Weights of a small contrastive image-text model: encoder layers 10, text encoder norm rmsnorm.
Rows from expert 56 of block 5 of the image encoder, named by matrix and row number. Rows with one number belong to one neuron. Each number is 500 + 40 x the weight over the matrix's rms, rounded and kept within 0 to 999. All counts start at 0. Numbers have three digits each.
# up: expert up (encoder.blocks.5.mlp.up, 64x80x160), inputs 0-79
# down: expert down (encoder.blocks.5.mlp.down, 64x160x80, transposed), outputs 0-79
up.0:467542514603566525457466547510571557545495375471575408535538439474512525433517477480428483524513459466485539504498488430460479554450468523527479545460518508503522532517594472561478478472446497486430470545460460461463456474497443494522484552
down.0:515406581559490493493426497563539504481597514530566454488512533531519475444493506470584483524492536505507478507462519517523537477492525497452519465491488508507533490565518475482541506475506451530554529457533456546535505472462567514486557479
up.1:475473492583552537594511516449554488550480579456558521572476420468545440510481506461511529420478509530514565448472563500513556509426513475506429532554492508466454508461571481487568557473452500495504533489431448512477431498517485484532459462
down.1:526475531509491532527476500521474455430453488475475539493491489477512449466504465509542554538574464529488432403548466489513526457507532489519458554483484488535475494479492539484522564513511529510529501528497528510557514488529520459455555474
up.2:461580421448489424425466414459485446506560557504513536491514517558462478542451498508581411475488537510479500471532487486561509571502616541530446481495539537554493448517518540497469506495570507546515508466438487550484513486512467474524511484
down.2:496486513515477455502464539485545476472472449515547487502472483433464467486450497506453479474534572462524540469509484454477464489474529523501515483508584539492504415521531498564551548444549490468465444459529457506514547532530477521466492527
up.3:496466465503470463514400433489517490564518446533516547547474483537542508515454529525444444517447422500526443504487483489466458483493484507489492445460542458450541470484525403475468435449541504477468504463442508515451522570550520509473490497
down.3:479460504479548517562467460508449583542500518444489554533474544474532546529537500421549538501416504494447573466521425474503437475478528565509574492462432560446482532579517521421543510510519528465476539456531503511474528470464484527474454514
up.4:469508491601411488455532524465525550493523509500439551493489525530498508497472483429527475508496537521500461440505529612505485508565380504443463493439497475507504508518481499514529532534475501591435516484520445484472518476419478533551498508
down.4:569462521521478559477481467497406516514529531592523475480547530499539481534505514503501540449530567491519417523495462507502531486470510499526542476475477534477507450495558524489510505454520463473475493498473482571519453471532505523510512527
up.5:488581506435506540459528495496484480428445532534524520568486468481535497505570541556513561449515571471501455593492514568531488537561487508526472447479490452467519520434501468561516506415508456490456428589532543511503479571568494433470485561
down.5:486467524554488498546476581487551475553492514518510516470503518522439543498489481494501527518501522456427486529464475451493428489572493460513484485480493504458445499465540501507477500506476486514508513515446486565502408547554496520440500454
up.6:577451565483509500481435492470595543519497475478504497490546517520520490571497517480504440444510506532438461500483468511489436542548547469594421486494476472531457480546590554510529485480567541514520482470511513461501509563494466511550486469
down.6:435485504490483512473522427448448551577556492509491503492536534524548432519525427461438511450564485434473461450469473482532528562488517524520536478508464544506550483514495470548489426477515440533492507513497486541553420457482510513450451498
up.7:491515581472479499495524437535543547540453488534450575494533524541485549491526505626419489482447476516460483486499489495495472503550505476519482447551566549551467503569580534491505485530507475498514423499505535496489562485519482542486523490
down.7:433533558517496516515494490426488520477586574551509486462483559583544530548491497582542549474529456499407482421519544564474525499517527538480521524446497534519493493494503454498513510488546557468557501496452510469510470547525470558513472468
up.8:504468516487524474458595489478502481532524557466509510491542507483563522502555495527451447463431505531472493489511520438490520480530584530522489484463512501493453464457514543480483551467484526422504480563486525476532513419453511513437430472
down.8:501543539506575515480555591509481496526482498512535484587492439506500472556492504536528475496526456500490490500420519539477490500505503575486479528428477521510550484500521540541471428473431539512487496518502442477485489437526463517509513523
up.9:536524535525448446560482487494525460519507502542427507408545534495561493460447538474397625508525470460497428490471455527489477544497436547459522504536495490494526395515474429538522449452588453437466504494547539469540477481525457514473499492
down.9:497468537562460442449474492474464444489533495499543514556557543444497456420467369511500536464481510514473554465502450527458451502473549508410479453549498481605485537532456442582416485516528481504482445503537464533510524607533555547482424496
up.10:509530500463490488434532525518424510560538462544537413503453512517495529505485573450513422466516504436542513429464532496472459540563480482443393560441500488482482561551551516495520490496564555474450550498504514498493549522452496452545579498
down.10:536617559554460529444507421499402478529522494562517547563439532568456510515525491495471472498454549506501537413481478501559554552525562508439507605486495546525472479536476542517476536412486508469478492519510474468539496533527572490543459479
up.11:572541470521449463566432535462458464435562521500468518478500537486497488377488431508512519517527498493488487520545522528532534506522483539485511475532533477502490491509457482485534512506450553467535498469518543509593518511513494536488506567
down.11:474483403479425427508593505555498444525456459521480502510568503475468585572518503546486491497459527511526525499510565513507489488553438509463491567409438503478479454453499510590484472519479583493474508451492433437478447544541515482473486534
up.12:538549506460469549535478572467521470588458599476479483550498479487461484523489567502441507486532495502504518517539570493545574492517496513461551539472524569506471519530482475433534536525529480460521547551434541550470511559477593556492521473
down.12:504566552457509485450463464472497483551509487486485505489515476510459444511494469550444526546409464521526416418544502515526524494481514429467444501515524477478524558472486500459438473468437503480510504457529530444483434539497421533497511532
up.13:565425483535466496527492531538487556485522476567470517448509510481507553548415539503440527489488434511507515517509411526537458487475448512409423534522505482495454527500526581612457487498452455497422514485397509484446507523491487487591514484
down.13:500522503566478542460533543473566487472462500471448453537506419587521499465470462467430545487457430568444458455477470460465517484578413446583549526529539567533487416519481560573531492533459555467471489529506594516501487517462532592544473472
up.14:494401465456473489558539497477461473485605497540504568459403479447477599536552518527490522550472521569578475471477415480495589524527523485461499497558468488461493493506539482504477502552486551506527562479512556491567555491452513452514501499
down.14:482501524470514493567429553585468418471516518476405459539543515456474523456489528501513533446528541500473486519548522469540490454546409458565453483528483454523495482457496418516565507527565523532456464427495516505523467462539551475427493473
up.15:500525442524499431402471507477429483445533464494475493496528530599447439540504464544514432516506387470492509473533520505519492508548442434563542484541482517513514492480523495526501456412442541542553539511531448459462492484513498516496522503
down.15:484483491444547499473524477562439480491551472583520493500482446597521540554444484508529429485457501525497467547487510550488421498494481492503496440477489460438477480572493479479451474527498547531539532491511503433530476488477399487505562478
up.16:499504453434514475469507517456503456543514594486484466510551508490440496523455532529519516538429499464496492511472405502524540466416568583539475562470507458479499414483469565536574529451505465515495466401423508517534425522534458472462483464
down.16:570557572536525472462528457500501426492517469538479431582569442478477506515508522495528472579525473488516520548461471472536528479468514554495463550525565479449473454462490531519508506462513443543486432445511507533486525485444515507426499488
up.17:475538461420487525456537541510513448494557559454526490488493474527493515472537490501476525560457562434447478549503480426463526502475451472426466447479465452518424512488453506522499550533491484415582518412457501504514516452501498482496492508
down.17:573478406531461445506520553496477517433564557505529570442455550541485508494551529551481505451490451512506467465475480407469512527556468509531466477489487494478486518507477508529451407443537616496467404459526519498488501439450457544517521458
up.18:513489544577559489457444471501503523563492573450453501453538483541497481478555519500492530448445515502547417523535549501520529589466522444557550469499481494563505455491394517515488487436454537527549489538472442522542519481550499447507487481
down.18:452507556621540507489524511528539509476527456556548484503498476495449500516464515521437504505496482455514504518525488483471550493414446452490575488533480437458501499510517487513432547538547490476499533482502492483492540482462542469468523501
up.19:528481473444550533495518418429439475520541440556561420525524571474508542535445473453470559571492491552487476503495436486538517490514511527506505483536469524470517494474478482509515549473489401569547542484549526546540502548530585460516521538
down.19:527502491539448530562444418535509524470508501566482521433472487472534487423522496562506476430555422485433545474451490468593453510474490474571556454470385529530494505484518489511491514573428487513569497534491500602522420451475517601618467524
up.20:492479517417459465511530468490534431528449528477484470547473464608455486498491453570470436495517504484548498423547518526520449519512559472450531548443524501420516504549499529519524470511544522467505550431457444466466523458522484487507450574
down.20:515569413536545421512589528497515520551566480424518471469536495480536546513561513460492481517475484525539552413529556495547399539492480546494445576468513562506480461516510511512488516474553451525588484500496515487468534480563515370523498544
up.21:540474520495492546467431482526426449477528484460555481508542489508456535441561506464474510482525452512513545577469505488512520508502589425519527444551509577524496520441502484416515508517470453456546484561518471467522445569514520578555524449
down.21:555525506537491416544447495484431541467522534502523474476512542569512458510500487497402414521547589555503464527534474601491469491509452494475526518557501511509550457525526449500451504431492481461484458435544456484566512517477492549471468469
up.22:528456459585484595458481516550537449478448545506424461530516560477532488517548454486501495566422471490527519544535566554555481518519528550446536409539459526496536535522540503476433458468542515516558579495478462508518540540488466484537588520
down.22:374464502533488529471558487458484562465455523477500538530530560510542508504512508637516575440452531512472596479512503494482520519557457519536502533494625526485445480512505526493532517512489435575511446437507503489464515490462514525489457498
up.23:516537498455454503431493554508467403451421457561468455410524528525512551589517462492439468521514498538466479514423460580496563533445490495529552537534529512558466480525532442507517479476549511501532491526508565468491487492503566505393411520
down.23:512522460522538595574446486527521433427500529535407494492455459504485508521588499465526462552501477450572444511446505545485549517511562517466486529501452481499499541440563483503543507496470489569494444549449481500511444473434488529543497497
up.24:505477518457477479491414497519486496474509454461468488531445476568498570566491453475556536543559518501560531448498470431509520549502547557512535488478494497513461504561458462518567476530485508518437542534515552478478540504496556501511525481
down.24:425470460485458472468450534531511481450490595499470504488445556485467473493493470525456484490466500495434534499547487533579496480488472476438468537496559470510544517488559608539562548541421515400469530446540478490466567448433491530492478496
up.25:503509580506505436544525476451536482469524579521423496413526477491421474498459467498578486507545504457518507503502540519483456534469488444455545487555501525452561533533473482571525550488555611538522461482456461526546533499538438515529450471
down.25:501543440484485486491565500457518499565554548508520558562514485515526470477497586516517465572479521539499480556552527516546440490528479534522440483466550463455535582423470497530505465398518490507588507432469549530526519507425488544534525572
up.26:499555476430549410523493544518581480534507470556556481505480537577491500456469473467509557470550477508497444539426516487536490505484483454484584547490489466524492439476520512546513548548478549527569477468448502533530462490544563483532445494
down.26:448545482569497542503539495513505442552527532504449525420486501519432456433523515472524596490479416485478431484514489494553529385480502440537500513501448556392520503553496505491480517518567481462556513496472451461436455486503616559448538531
up.27:554515531500479526503457520559535494463473553468546524514542483481513421573473489560495514492556483505444452556542434438471495580550560496563395512495516509491508497491523500462454518471493537477504531436502499438507447489518458511530499460
down.27:482440500542531463487448511496447526544493498452506480531550485492478437534510555436430447550454464552501510427441522478517503418507522442513481509460481535453535470509482505498509469501503509424468547544406462453478530531574503523490441512
up.28:453495536594420575420448510504517533508446436567527530491490450515563514572432482479510507492491509502466496475532493464584511473450538522465515505500515460579477445540523499431514455506504493548496510470455556562475508559428553470429483507
down.28:449587502521473548529573492481518526412500467568555526460465511447513525491520490465542471446492471526463497447510522513485523556490413522486472542475521546529501459469462539492510501477464479454447488481527462491504609477530528538497474463
up.29:510454479462539478518517519523480579573497518475509469482545543541554498586485419517492501524511497553449489532559479494578484458516489536507570477546462567536453577543515520525498474560552481604413467438516463521579536484434529482560512496
down.29:486485509470567549525483524544477529476385454487531528485479513442464558480467494482483426532545527560497537514522526484481468473570526484595490480519469486439440480537442482544520515525487513551453486465541402494503487504558511495557524529
up.30:486610470455487538522515482571508536500533499477469560421534478483556479497464543552453474629513519531452559422502455550532487494539458505471443503522474568526527514463510499495523538516581525492461541528501511550519503463482507489486598527
down.30:481508574519473541510551523586614507521589506534468495580564505523549492416505509484498548442403495458538437599525528526494504531559547496509454450586486549515451551529590536442485453499499471475500526461403509512496488561493518522541442467
up.31:550464501452521481521405510453473522481525505512556444495463550480494449532486515472533479490428508509523490533444466489540469501529465465508553519453543527501519557519542457466481486561460573461536531490555480470511529493554509540507489420
down.31:503565582484446517477545525454470530449443411546549610500416483560465498425530483531550508529424579458481529525439524544469537520478564521501496502473458507500504563539523460481493481515493487521485470537459585573527495487470493496435506445
up.32:493514510548511507462453466462546524475482470496460561568491474398542501454489537530468465457492571481507505555490546515516442555472438470494456518486556428504469529452450504542474422487491472528519441463526534427543417472520439470478526527
down.32:504483475466433551568470416487468501530494466486495579509438539522518475480503527490480461472466534532476458450539529554407529493492510533533524486548575528464602501454462434486493549461483501603541535479532490430452458460546540518546462540
up.33:495494382483520499481545459490447488494506470438542525457495500495540438447451519439505464478521503461539490461554524433524511533411499487476478483520535445516454522555569466553499452477513547552518509477433525421490503539484427483489446552
down.33:572475495495526514540541493526477517481431519509464493515571569446463564513506480487455502461462456434517494552504511459530504506508467478515481481425484534456542469509550555537464558599502468514485556519513576552480518509553520475508554513
up.34:564505466480537461474474462422444543463549507509541518490501562533461514454542523561483494572539536488534480496541495489578587484512569505481464517478515516556510463443446500487439474442519516563527531524539453563471466517550446439504547474
down.34:476513525463482540506526556493558466572528512513527535576480459525516478507478490500471516519483483485524457495500447437554509489487497482542457541561442482486506520500483540570450464639483546477498468449549536478518552506534419497529598460
up.35:538503502429476491520512452520452513499501460526505575511428450448580503443573456544538511454509457509519492536508471434504526486477502452484528478453466560515521452545496472521542451553539528503504531571513475479477502522497467381481484561
down.35:521450470562549522523517518459528501540482476485483504549499477475522490436512540515574499464528446474464488489501511537468462521459569496556447526544567521569494479486483503501558562498529536480549489539440451532537479525477482486520446541
up.36:513459453460548458506504429504464574560524523535480514547422469538457526417490478486495507448498462457492408570526496478460461471521454511530440439426514557498496538448484447562513540505529537537534411489504450485580462500498549553507532559
down.36:420458486501578482486542452570510518441446459507571552548504464507550514505556486542407553542547508470541395518468467529488432462420479450564509427509575450484433525440510430518491457472480541474481511495478563503505478425575543486445491520
up.37:469482453423527503445498443470524591509495473511510549488460520449512488511482456498454418477511529525547496440591532458519540482512410464540461479482556448570445483528474506506528542498504515531488522520509487504509470488513424593476550504
down.37:502486584523468512530555461450428500506434462568505492442470499524584517466494543529493500518503440455472475466487467530544478524511473532493498493490441532502439508548516485455452581489539487497475555473442517459545440511476516477491517547
up.38:546539458580434491509517533503471534453456513508553514503450512529516489408494500521468476525565599518486408527505505565513566494513493574438540472482454512542522516529476527440447571479557494489500536522549464449521494475503527471560498532
down.38:513507464545520483549476480525529484512513434519524548509428531585519464523549460488471500560503525467518499443512442535487473547469510475474494438517507529463473538500437504497492468524521457508585464460473548489405494523463546427528521507
up.39:527438475474493588511517504451469533490504520490495537495450428538470468485492543538504507492416467463530529489448566483470518571470454466492481458437516489565509510481464529559543477474450511516477535516530494570505505555478517492518468483
down.39:465493489455449466475518486478559558509481445524498510477528462489581463560494466583511452461426548463493499518464505448516536549566460504497551487465447470541470568485523525544442453545470484473553521580531513501468501533548507425537437487
up.40:484502500538529514501435404484484475465539535502562528485495451523519491561443527517478494451569495476604435497481524532495459455487515528480476527467554531456565466530425437487470485516571545432454464535530446454473437531516499499457492519
down.40:454462421472522508512562443434547527527440462491444459472488598606511502462453454415477480425478573540534475503524463554505495543485489507457522581561385479526458480460475537509480496477567486429495443408415441500522517521474463474530514578
up.41:436495534561417473499528491505436529584585544547484514479445478553524468476521455450473521456408515478538541462460445450514472559467590504437454517478486442418533509493552532585450476482508468534548573519482538512507483506504459478499515467
down.41:479557460521518459550466494502526492468518513506503488523441550488520541520516514568426482498457505517533540544541461503536481482481482498507525513500439440470476518496570452458480538503459511498478568421531505515386420505494464495500503576
up.42:489504442545525463496473503442539451516536399553417452484428548554503542494468511512560469472524614484481549519433463558520544469543465518506534520504470504484460526535500546450541468472521461499501495563500593488612444508451493516494435510
down.42:531490497435550595452504475504540495491494548502512503537513485547535462454512440546446471486546520477520496486471448503477494594517448512532492477512473507496424511519485454548434477454449470567480492467434541467508516466508498501526509573
up.43:495534530539421462522527548482558502558532523493498559479521477532478501426413425524460491468498531497459483545506493508439473548454506581469508420527471447516548535558507483498455539505518538517446520480508462496469415483450454548503512499
down.43:446457519513547461492452466529491447439493592472485560491588530461499486444561515492499549426524478492423498526492492515476523487474558507516502528482433587525548554479493520446472564478496492454474525477495483535507505514551577502475508516
up.44:457466484534497460427487523496515463458483453522521516547507423520438532444495557524552542428572478479404433455478463537477528563507543532486438533448471537472534522481469510505468465491537511450492491544569477503485480549452524460530530510
down.44:474471508516526538516408436523429509542431483571621441468414534497523449507527505525541454540527476443469522576506516466504417533480464463542557502527457511476593472450454401563547506558535529469482462455466466559460499454453563510576509428
up.45:473509519589531481571406560477465524620541511454498465458469561451477453486512564481448448398488472462513440499465514605512442479533481582494514440540507510521505505423524570450538478469507464523526587501487561518485500474467477510567558509
down.45:530498480454495549519555495504452469550545506447504490464526535462520487522444456522464448548394519439486558538483412531554513458478513547521573490546476500491459441468529507525516520600469571507474494571421520486557468512526486551533520485
up.46:517438520567489470515595443479520476563552567486509388449549532607525544432473549524396533496468533514513489469527500537569567515515474479497523501463482496419468520483439413521545545537535435593512482544444430535489481490389447483497460465
down.46:467516557587530491496527430463480467433440463494471457506443460435450461503514498531503532594435482521445467503514456491534544530534483531487510491523464511499436491568526590529517489429499507490525393551523443513539501496542466473427516413
up.47:552456428453484524529490508466491545452526521474395478505532552437508601479533460485464501400519497479508486521494543478421482573556476479518464498534492450429517547491459485436533515521536453551631542490467470496494497438517524466470480549
down.47:493501488529506579530459511444532507400460584536526549433564448435523532493512514491503473453454538479428566585477563511506485465527485476483484490517455510521488429479530534521484469484469554543463475499509452537494515501497535507484542560
up.48:513500567530540531492463471502570481488552429537529456598492579519518512402489533512500471523435444491517472564470454494466476554518487496479511481533517525520543498507462466501539462504525499497488529461501510519478445455539527466586500515
down.48:532441478536523410504478509512496520403533493501524492531502518457429519498416537524510515501493428517591508587487531512501555531551499459506477522456455494444473543506587535541481487487473470564467485487497467530504458484457496481539557425
up.49:414507498554501484526427487493502472524453516487472530480485502465530546474513560571501506477461584501472443515496412505505540577506443559519502489486559528552440506482557546446523473494499517478605424509501464515477496476451487509447460494
down.49:440469531508504584505526517504466433499549447499555501577492427463532541542492484499444538515506541515469530517515530495480424547462442506483509525486546507470508430406515543508470486567477526477553524531502492477500486511488509517544543532
up.50:470476428526482399463503427438434485479513480452528488421508515517550519507529466484484478497481476511492454471560439469441502488485486472515433504464540419520465523507554509565539495470474506410506496454503463458476455415536501544489457418
down.50:478561478533522470496426500496490500477549432517478520455494447528540526453504588444437451400455535474497556411431493521531459481512547441487514468523487528527433509553537519529475559514521490443545498554577479433472504510567483456493517473
up.51:495527549537520484472478552545528479476479466499464509496410515511428540545430521476489526510472491503505517503537531521531415493487474473515482514504496624471505505481520565495487495501507509435475533537515515560504484509518504448569464506
down.51:471536531384427477446467475560504535503524538542492474440499456560509463418518474515518497512496493471497516480549498452474509536487505427498503532507506543558490455473534570499494567518531484449569540553526548456476506495519557432412419531
up.52:480562545449476513531491517463437507451432553541437506495521534462555494448513450497473542475499530528559552465539526442518476504479508557475560509505539513507549475545466494488458496499465464459497518454514544454464537608555467468521516418
down.52:528450447491534462456440475520465508459571463443462484525461532525518517464557576457539554505472487433533487505524492497596456505390560520500514510532428557494493572481542509519504553455459449534518512495453459495488494431520492507483532511
up.53:543433513515586528501533440389447486496472435475533489392469495469474536482452518433504427527535535466511481495513508539427532542507441454540558480523539562467537523480515476464445514521518517619504528538510497547510576478470504510555523476
down.53:552459565525428571539548514532492456502422522504509490450560489498434502587509563427547504568541465573508474454540566458555510468492491455486469464507466521512455492482501473524457476417479468552444478516505461512511563497567490577551505538
up.54:551506448445418458477495526528547456495470577524552474489522506501463512493502509500528455491538524492500481495550513496471544491544498555558479428541521524520469465531536551496523508514547445494451533512574542503526558377520505625509457527
down.54:517547497500471527546411496534457469560487505497504516529490567539542527513508543502501494556523561516515509500552420481502496478498525507541437557514515468465500507478488483537463379580482453521461537513485453454499531501455477456511438488
up.55:494514536505457458557506436497492536505549540473490473497520514469495488541523493501430522536518486561528446523491523518480561502503421558499579488500481567537513496472501543465523472572546455482430477496520517558575482518517491484483531562
down.55:564517493451446492481508511514428507463500515487551502501465506501464456474510563593489517528456498502517519492475536509468468508517451481492489532526467516413438487523467556465536514522532533562502498488493449517510469471513529508515504460
up.56:544484552500518530494478472492473528476531571515451422540516452484505531564591518497529521527491456442461464501485497514467531598553518523530513469518495401502530522543466506531453501452476509444508554535513459455482526437605438467572503569
down.56:485531520500487550498488477473511505530487518523493477519468454438491474460451525507423470603480430497559484425513574461536522452549575545423518524511432401566591407534537512493515549487548517482502528502489538502513564516485481492508513483
up.57:467497435456521515515488482515461499425483427435464533485515488552526504511494447405448520552482605506444481532514479493495596523500567566471557558524526501479480484550515532516592484491467489494515507435470506540520457454556539458505466528
down.57:441566502483456457543458457549529502522522553487479516533499475529474494522497528508496474501516556505479481501545448496467406534533505545585501551521542508560518459498474558544559455566484525505518513437507500439450434503525476525495519459
up.58:488532533485536481535504514495518500465486447455530465495490478519465563512548549568545509477512529557607521568501510439518457475471427445505509459479499494576560454487566526480509493497497511502521542535498523510550491473462553453483448522
down.58:431471502463482499488508440501571516533482469480560530539456584540476464496545520456504500544437556519540509500508471445479470515432468511534469466487537466513561448500514510450528434531452472463518534473445527510470505493482547500550464491
up.59:539535559492548523524519515465605452534461453542495452510504467538496501520507447542475520534544522513532527499486503535444450470503462482439541485495468513581512526489472499486472495483478529499512551522522495492491524551528436492568516506
down.59:463476541523490501477503480545472446491458468457483497520513492571472427450530533588436496500423528480549463499503507509497519512511490445531508477510540530525493486519494505454526483424482488434437542553551465521484495537448501585493548528
up.60:562543481554540535558532553543549575462511443511519513496545512400580561489485492505525525529542487475477438566470479493372491563476467480450467441503456487527515581503520548481433532530494496515480510531578489510517505501530549534502551501
down.60:448389535493431512518514500448489519444581481537481459529482477521621479474538488528560486476511517477486453462465447448394486563520529450573522415536447484461453557539547494500567453490510495456499544505559470492450502529407459454483503540
up.61:482522486471522482440486575565480495554501543526490554471494505523501425426483511528481489507544465465532501480502480513493539545392470512427554449431552498501451501448502543457593567543482435528466489572421442405515502515506513490520540482
down.61:500467477472492528497491464478508554529439480422509445530450522496494515491432487488467513573492486482489517494478492512458587488506470482495477511429468540530479485414475423503514463510466442515496529410450569506486462498524513505462513464
up.62:516530473518504554544391504491453450467557441521552542502553515507488491584477511454409456500420542464487502470541504478503547484501505502449499458423413534511511494538476509478572460517567521463498525499530555534465507578558538532501537446
down.62:452524476508537561582495493452501536561496452521444443497512469526505512503521469482481512489503417479506458487484474484542547485507536477489437527493507493443468446499566452546574534477488526469414571509503498461530493470600473573498525474
up.63:526490477448512526507467491545474512498466450554537512495554519439483464566472517482499495486515500566512460499476473578520604478495497506496371524529473485514482574484479552478533431395548466473397478474524509532604491533470477458481523526
down.63:535495523518531428474504474531491481563546532487501470497472501600589490486479557481501549579483543478480531568460504482518462572459510447530554484528548481505455506482560517475476511540549586494502498498504464600528464574420468504437572477
up.64:502480440554478511504532491435570456468561511528506536526502449442533490480525557471452537452470480522427486481487489595536453489504539570517595415497518497527493407535560528468518584455481509498540475440475509493477541443418502469458369472
down.64:543549491520475529478493449526535447547459493503565523470528491473496480533468457488504527613529544434525466544493594504541497491491464506487424440471476556584585493481489436523530508467466538657504561522549490507617425526484591509521522495
up.65:505524489574527566466477491524496511513554500513544524584489551500553499567523538522497550537553496567491487444479493442482520499578535514551497470533567493461485498480468514541585517449484473483511496473449389598511502426533532507556493498
down.65:552513583507463517494457526545495404483535483515505509478454513507453467432457480460469520486466557494511441524485541469542510457533458435502486485506450539567555539518437470507494399513541534437504584499437496485477441473473485457543422423
up.66:450546524574523500489579542503460490481484534510520458565554466589486536564486537493478413555487452444515568479465424445528518467566611480499496528502531438487507535547438459468527523523493509499592465563453484455531529430453519492522574545
down.66:556481542496461475516473486502493532475477484505529488472552444615482478435531474537560561546560570554530512564517472550475531530487567458524583477448506463571499392452478502446561428523528537490504538500522470460524503486471527436503507529
up.67:495512501543473522600479441567453478448504586564402417534528521588477505527486528539548519506551477538432482555489473565448521474513468499469459451526474469527482489489525442476486494505504473552468546503509480484536516427482524528496560488
down.67:499491477446534445467455503517514600501548428579543526539549468527434486424539465533505513471506450484500523503456532497521445501450469415519574519505490485472512565463543485453571454631501455456439477533482488534469436519497493470519506542
up.68:476525500419434547478463505475500445442477542558508541532481469486491433546507439523496512525591496457534471469492478478456451508547531431506518461473523517523617557466456391531506488515445534497515467591511552501481473525517526448462490474
down.68:460482516512594510482453528521496517539538500493512477512444467559558537422533441506530467552519511533579517508527473535471544536466460444521444486554495448496538446432614500495517480465492546528488503519523456478482541569398481458447509518
up.69:449531443514494556491491418485519482500383452498526486544477532515459534535534589484506468482504511500521521514539490508462426522490516498525406488501451564472481491521529469465392534436602490428548569456475534475509497444465412488478519516
down.69:442351482464495503572548473494533457539507507442535509439559460477517453490564432514452460546481524509516490481506487532483508467458481487511437416456624534483523516543466467578555560467511524488507470522463461546534502508543523516507519474
up.70:511511594533459518459500519441507525557456507530542571464568480572522444497521465548533469507496538490425475485473526430517470461521537523473464504512504406531470459441444540543511486444556513524467498531531515514493416572479519618551456552
down.70:596558499441530431498568530496537498444448491468437484476566477462526556491475514512502491521619557572480575538480501471537514474474534451439521480536571514572497535513459447526448506462472607544521521506518490573533497451530447517488530497
up.71:520485546459533506561527559551477431518471517499475487543517511518485507470560512568503481501533562466524478516487500533508461522552516494478511512525477451496517429454595477474486521558505481520490512484559475489537497479557369517435465482
down.71:530537472485531520554495487479494494513529503525536509505471498483536524437492437462547498525463457572510495557515481428531452523444561473543531525494430406492613482571532506454437553540469496486498520483469559498503426590511506496498421492
up.72:451478468466476499437455478594468478475517465503554598487456473477543509497495507560465495549447488494526455515450513436527513503478508512463454447489508515566517532510457490537442535410541495544461473439539501405445493501559474490408513451
down.72:482461429478499495439471443410437473511517602360477457490458565534505477493558481463573580450465513493471504521533485517484554503546470446519411524477545551512389563591501514442462459489464477494531522470496481469518488463532463561515535482
up.73:536489518501500525551471478525488543466445528531526565539476499499509509475480529501534547536552485483529453502429595450474479470511537516475491496520474418509493492555441530515526476536480513383448498480505534459479477468514458562465468531
down.73:547495571398485543451498490464491475443559506501496481466470441445525478522437531442533548521472462550557491454483448472461482473513468476497523476481533418507475508474488491447516494521522507541478442515452518522428477443467526607490411472
up.74:405493470545469522516545498485537445477504506464439547503505494498545450535520507479495548497560518519474489495486433459518463447468518547396446499521516529553458530441525511583490402442464533481499462514450519501477423577517441516494480499
down.74:443578518531473536560476445525508563427511452543545458462499564560528506501472515478485492549553517515482500518433459482548396554512565474532501462498484493551496476502519416476553525503483524488457496546500549497545559443459466426459448481
up.75:499506487431498472526523471543498535421587513459536491530539523513437538513465488438520550570507404493506510507540469481492479548484464480435461535537543479506449456469460548510548452453531457533624545534493487477554493532554474548449479540
down.75:504422496439437508503483487571499510481506445441476495556478572484519403485538495416469504460508461449555554486512533508547507541468501543486476511502485518528407471535536497488460572471537585510531525491526537473484507517490509547531494448
up.76:463492439507484548463448577546529509547481495489506513506547468553564503490519437503463520459485465532481558439504484486483508465416490517511562434476494562480470501455567529469456477521491488471510495447534487485507506496528550491536487531
down.76:447521438566480513493531478464526549490520452480594491507523464566481484548495502407467512495452525481424456490531563592486469510503557490458499536467453477538420577433547524478482483524488434480448435567512464506483557407381530495546575439
up.77:543493441544520475468453471561483554453508511508508511506512568497484523544473481487489520473518570475486505527560568498452504606531516470470484575434525501460550520489552570475527434405480477548487538503501505440441558513530501486506497482
down.77:490475491477473502497545491562478567479465467543509548432488511474510482504453523537511517489496446492492445512465434489549510552468495553529444504467536496474545527446468467411421491458451459529471448517501554499546555493520474449584544490
up.78:486495466547479466515499408478506500504545537530508464441571482456491512482519429494422542515488490522482514542443467512572453483517472452508537506556519475486532517507511465448483546406530459405560456546556477513464398502486557418476473547
down.78:551500498513586502444498461488507512553430453452544466487568496503382529582499479503475467458431526592480445532543452509484489519523494518429542452519481478484451522437549511473534462521503511492403491464510472504500459530479481538530580483
up.79:498454530499556515512468503460530468486493472551499481475478475534504563517523443438434505494507500479518524442587495518498482455502536566522492516491481430535565487489480539473553392500515489515509454556519554483538439434506469551534447514
down.79:508523491499514509490538517544492469451516515573524423487476518513502452467438536510488450468479473436472482519518502462619467561528552393458427565529556455434575459486510528547468566459467506512516539578519481498514527542440498495474540457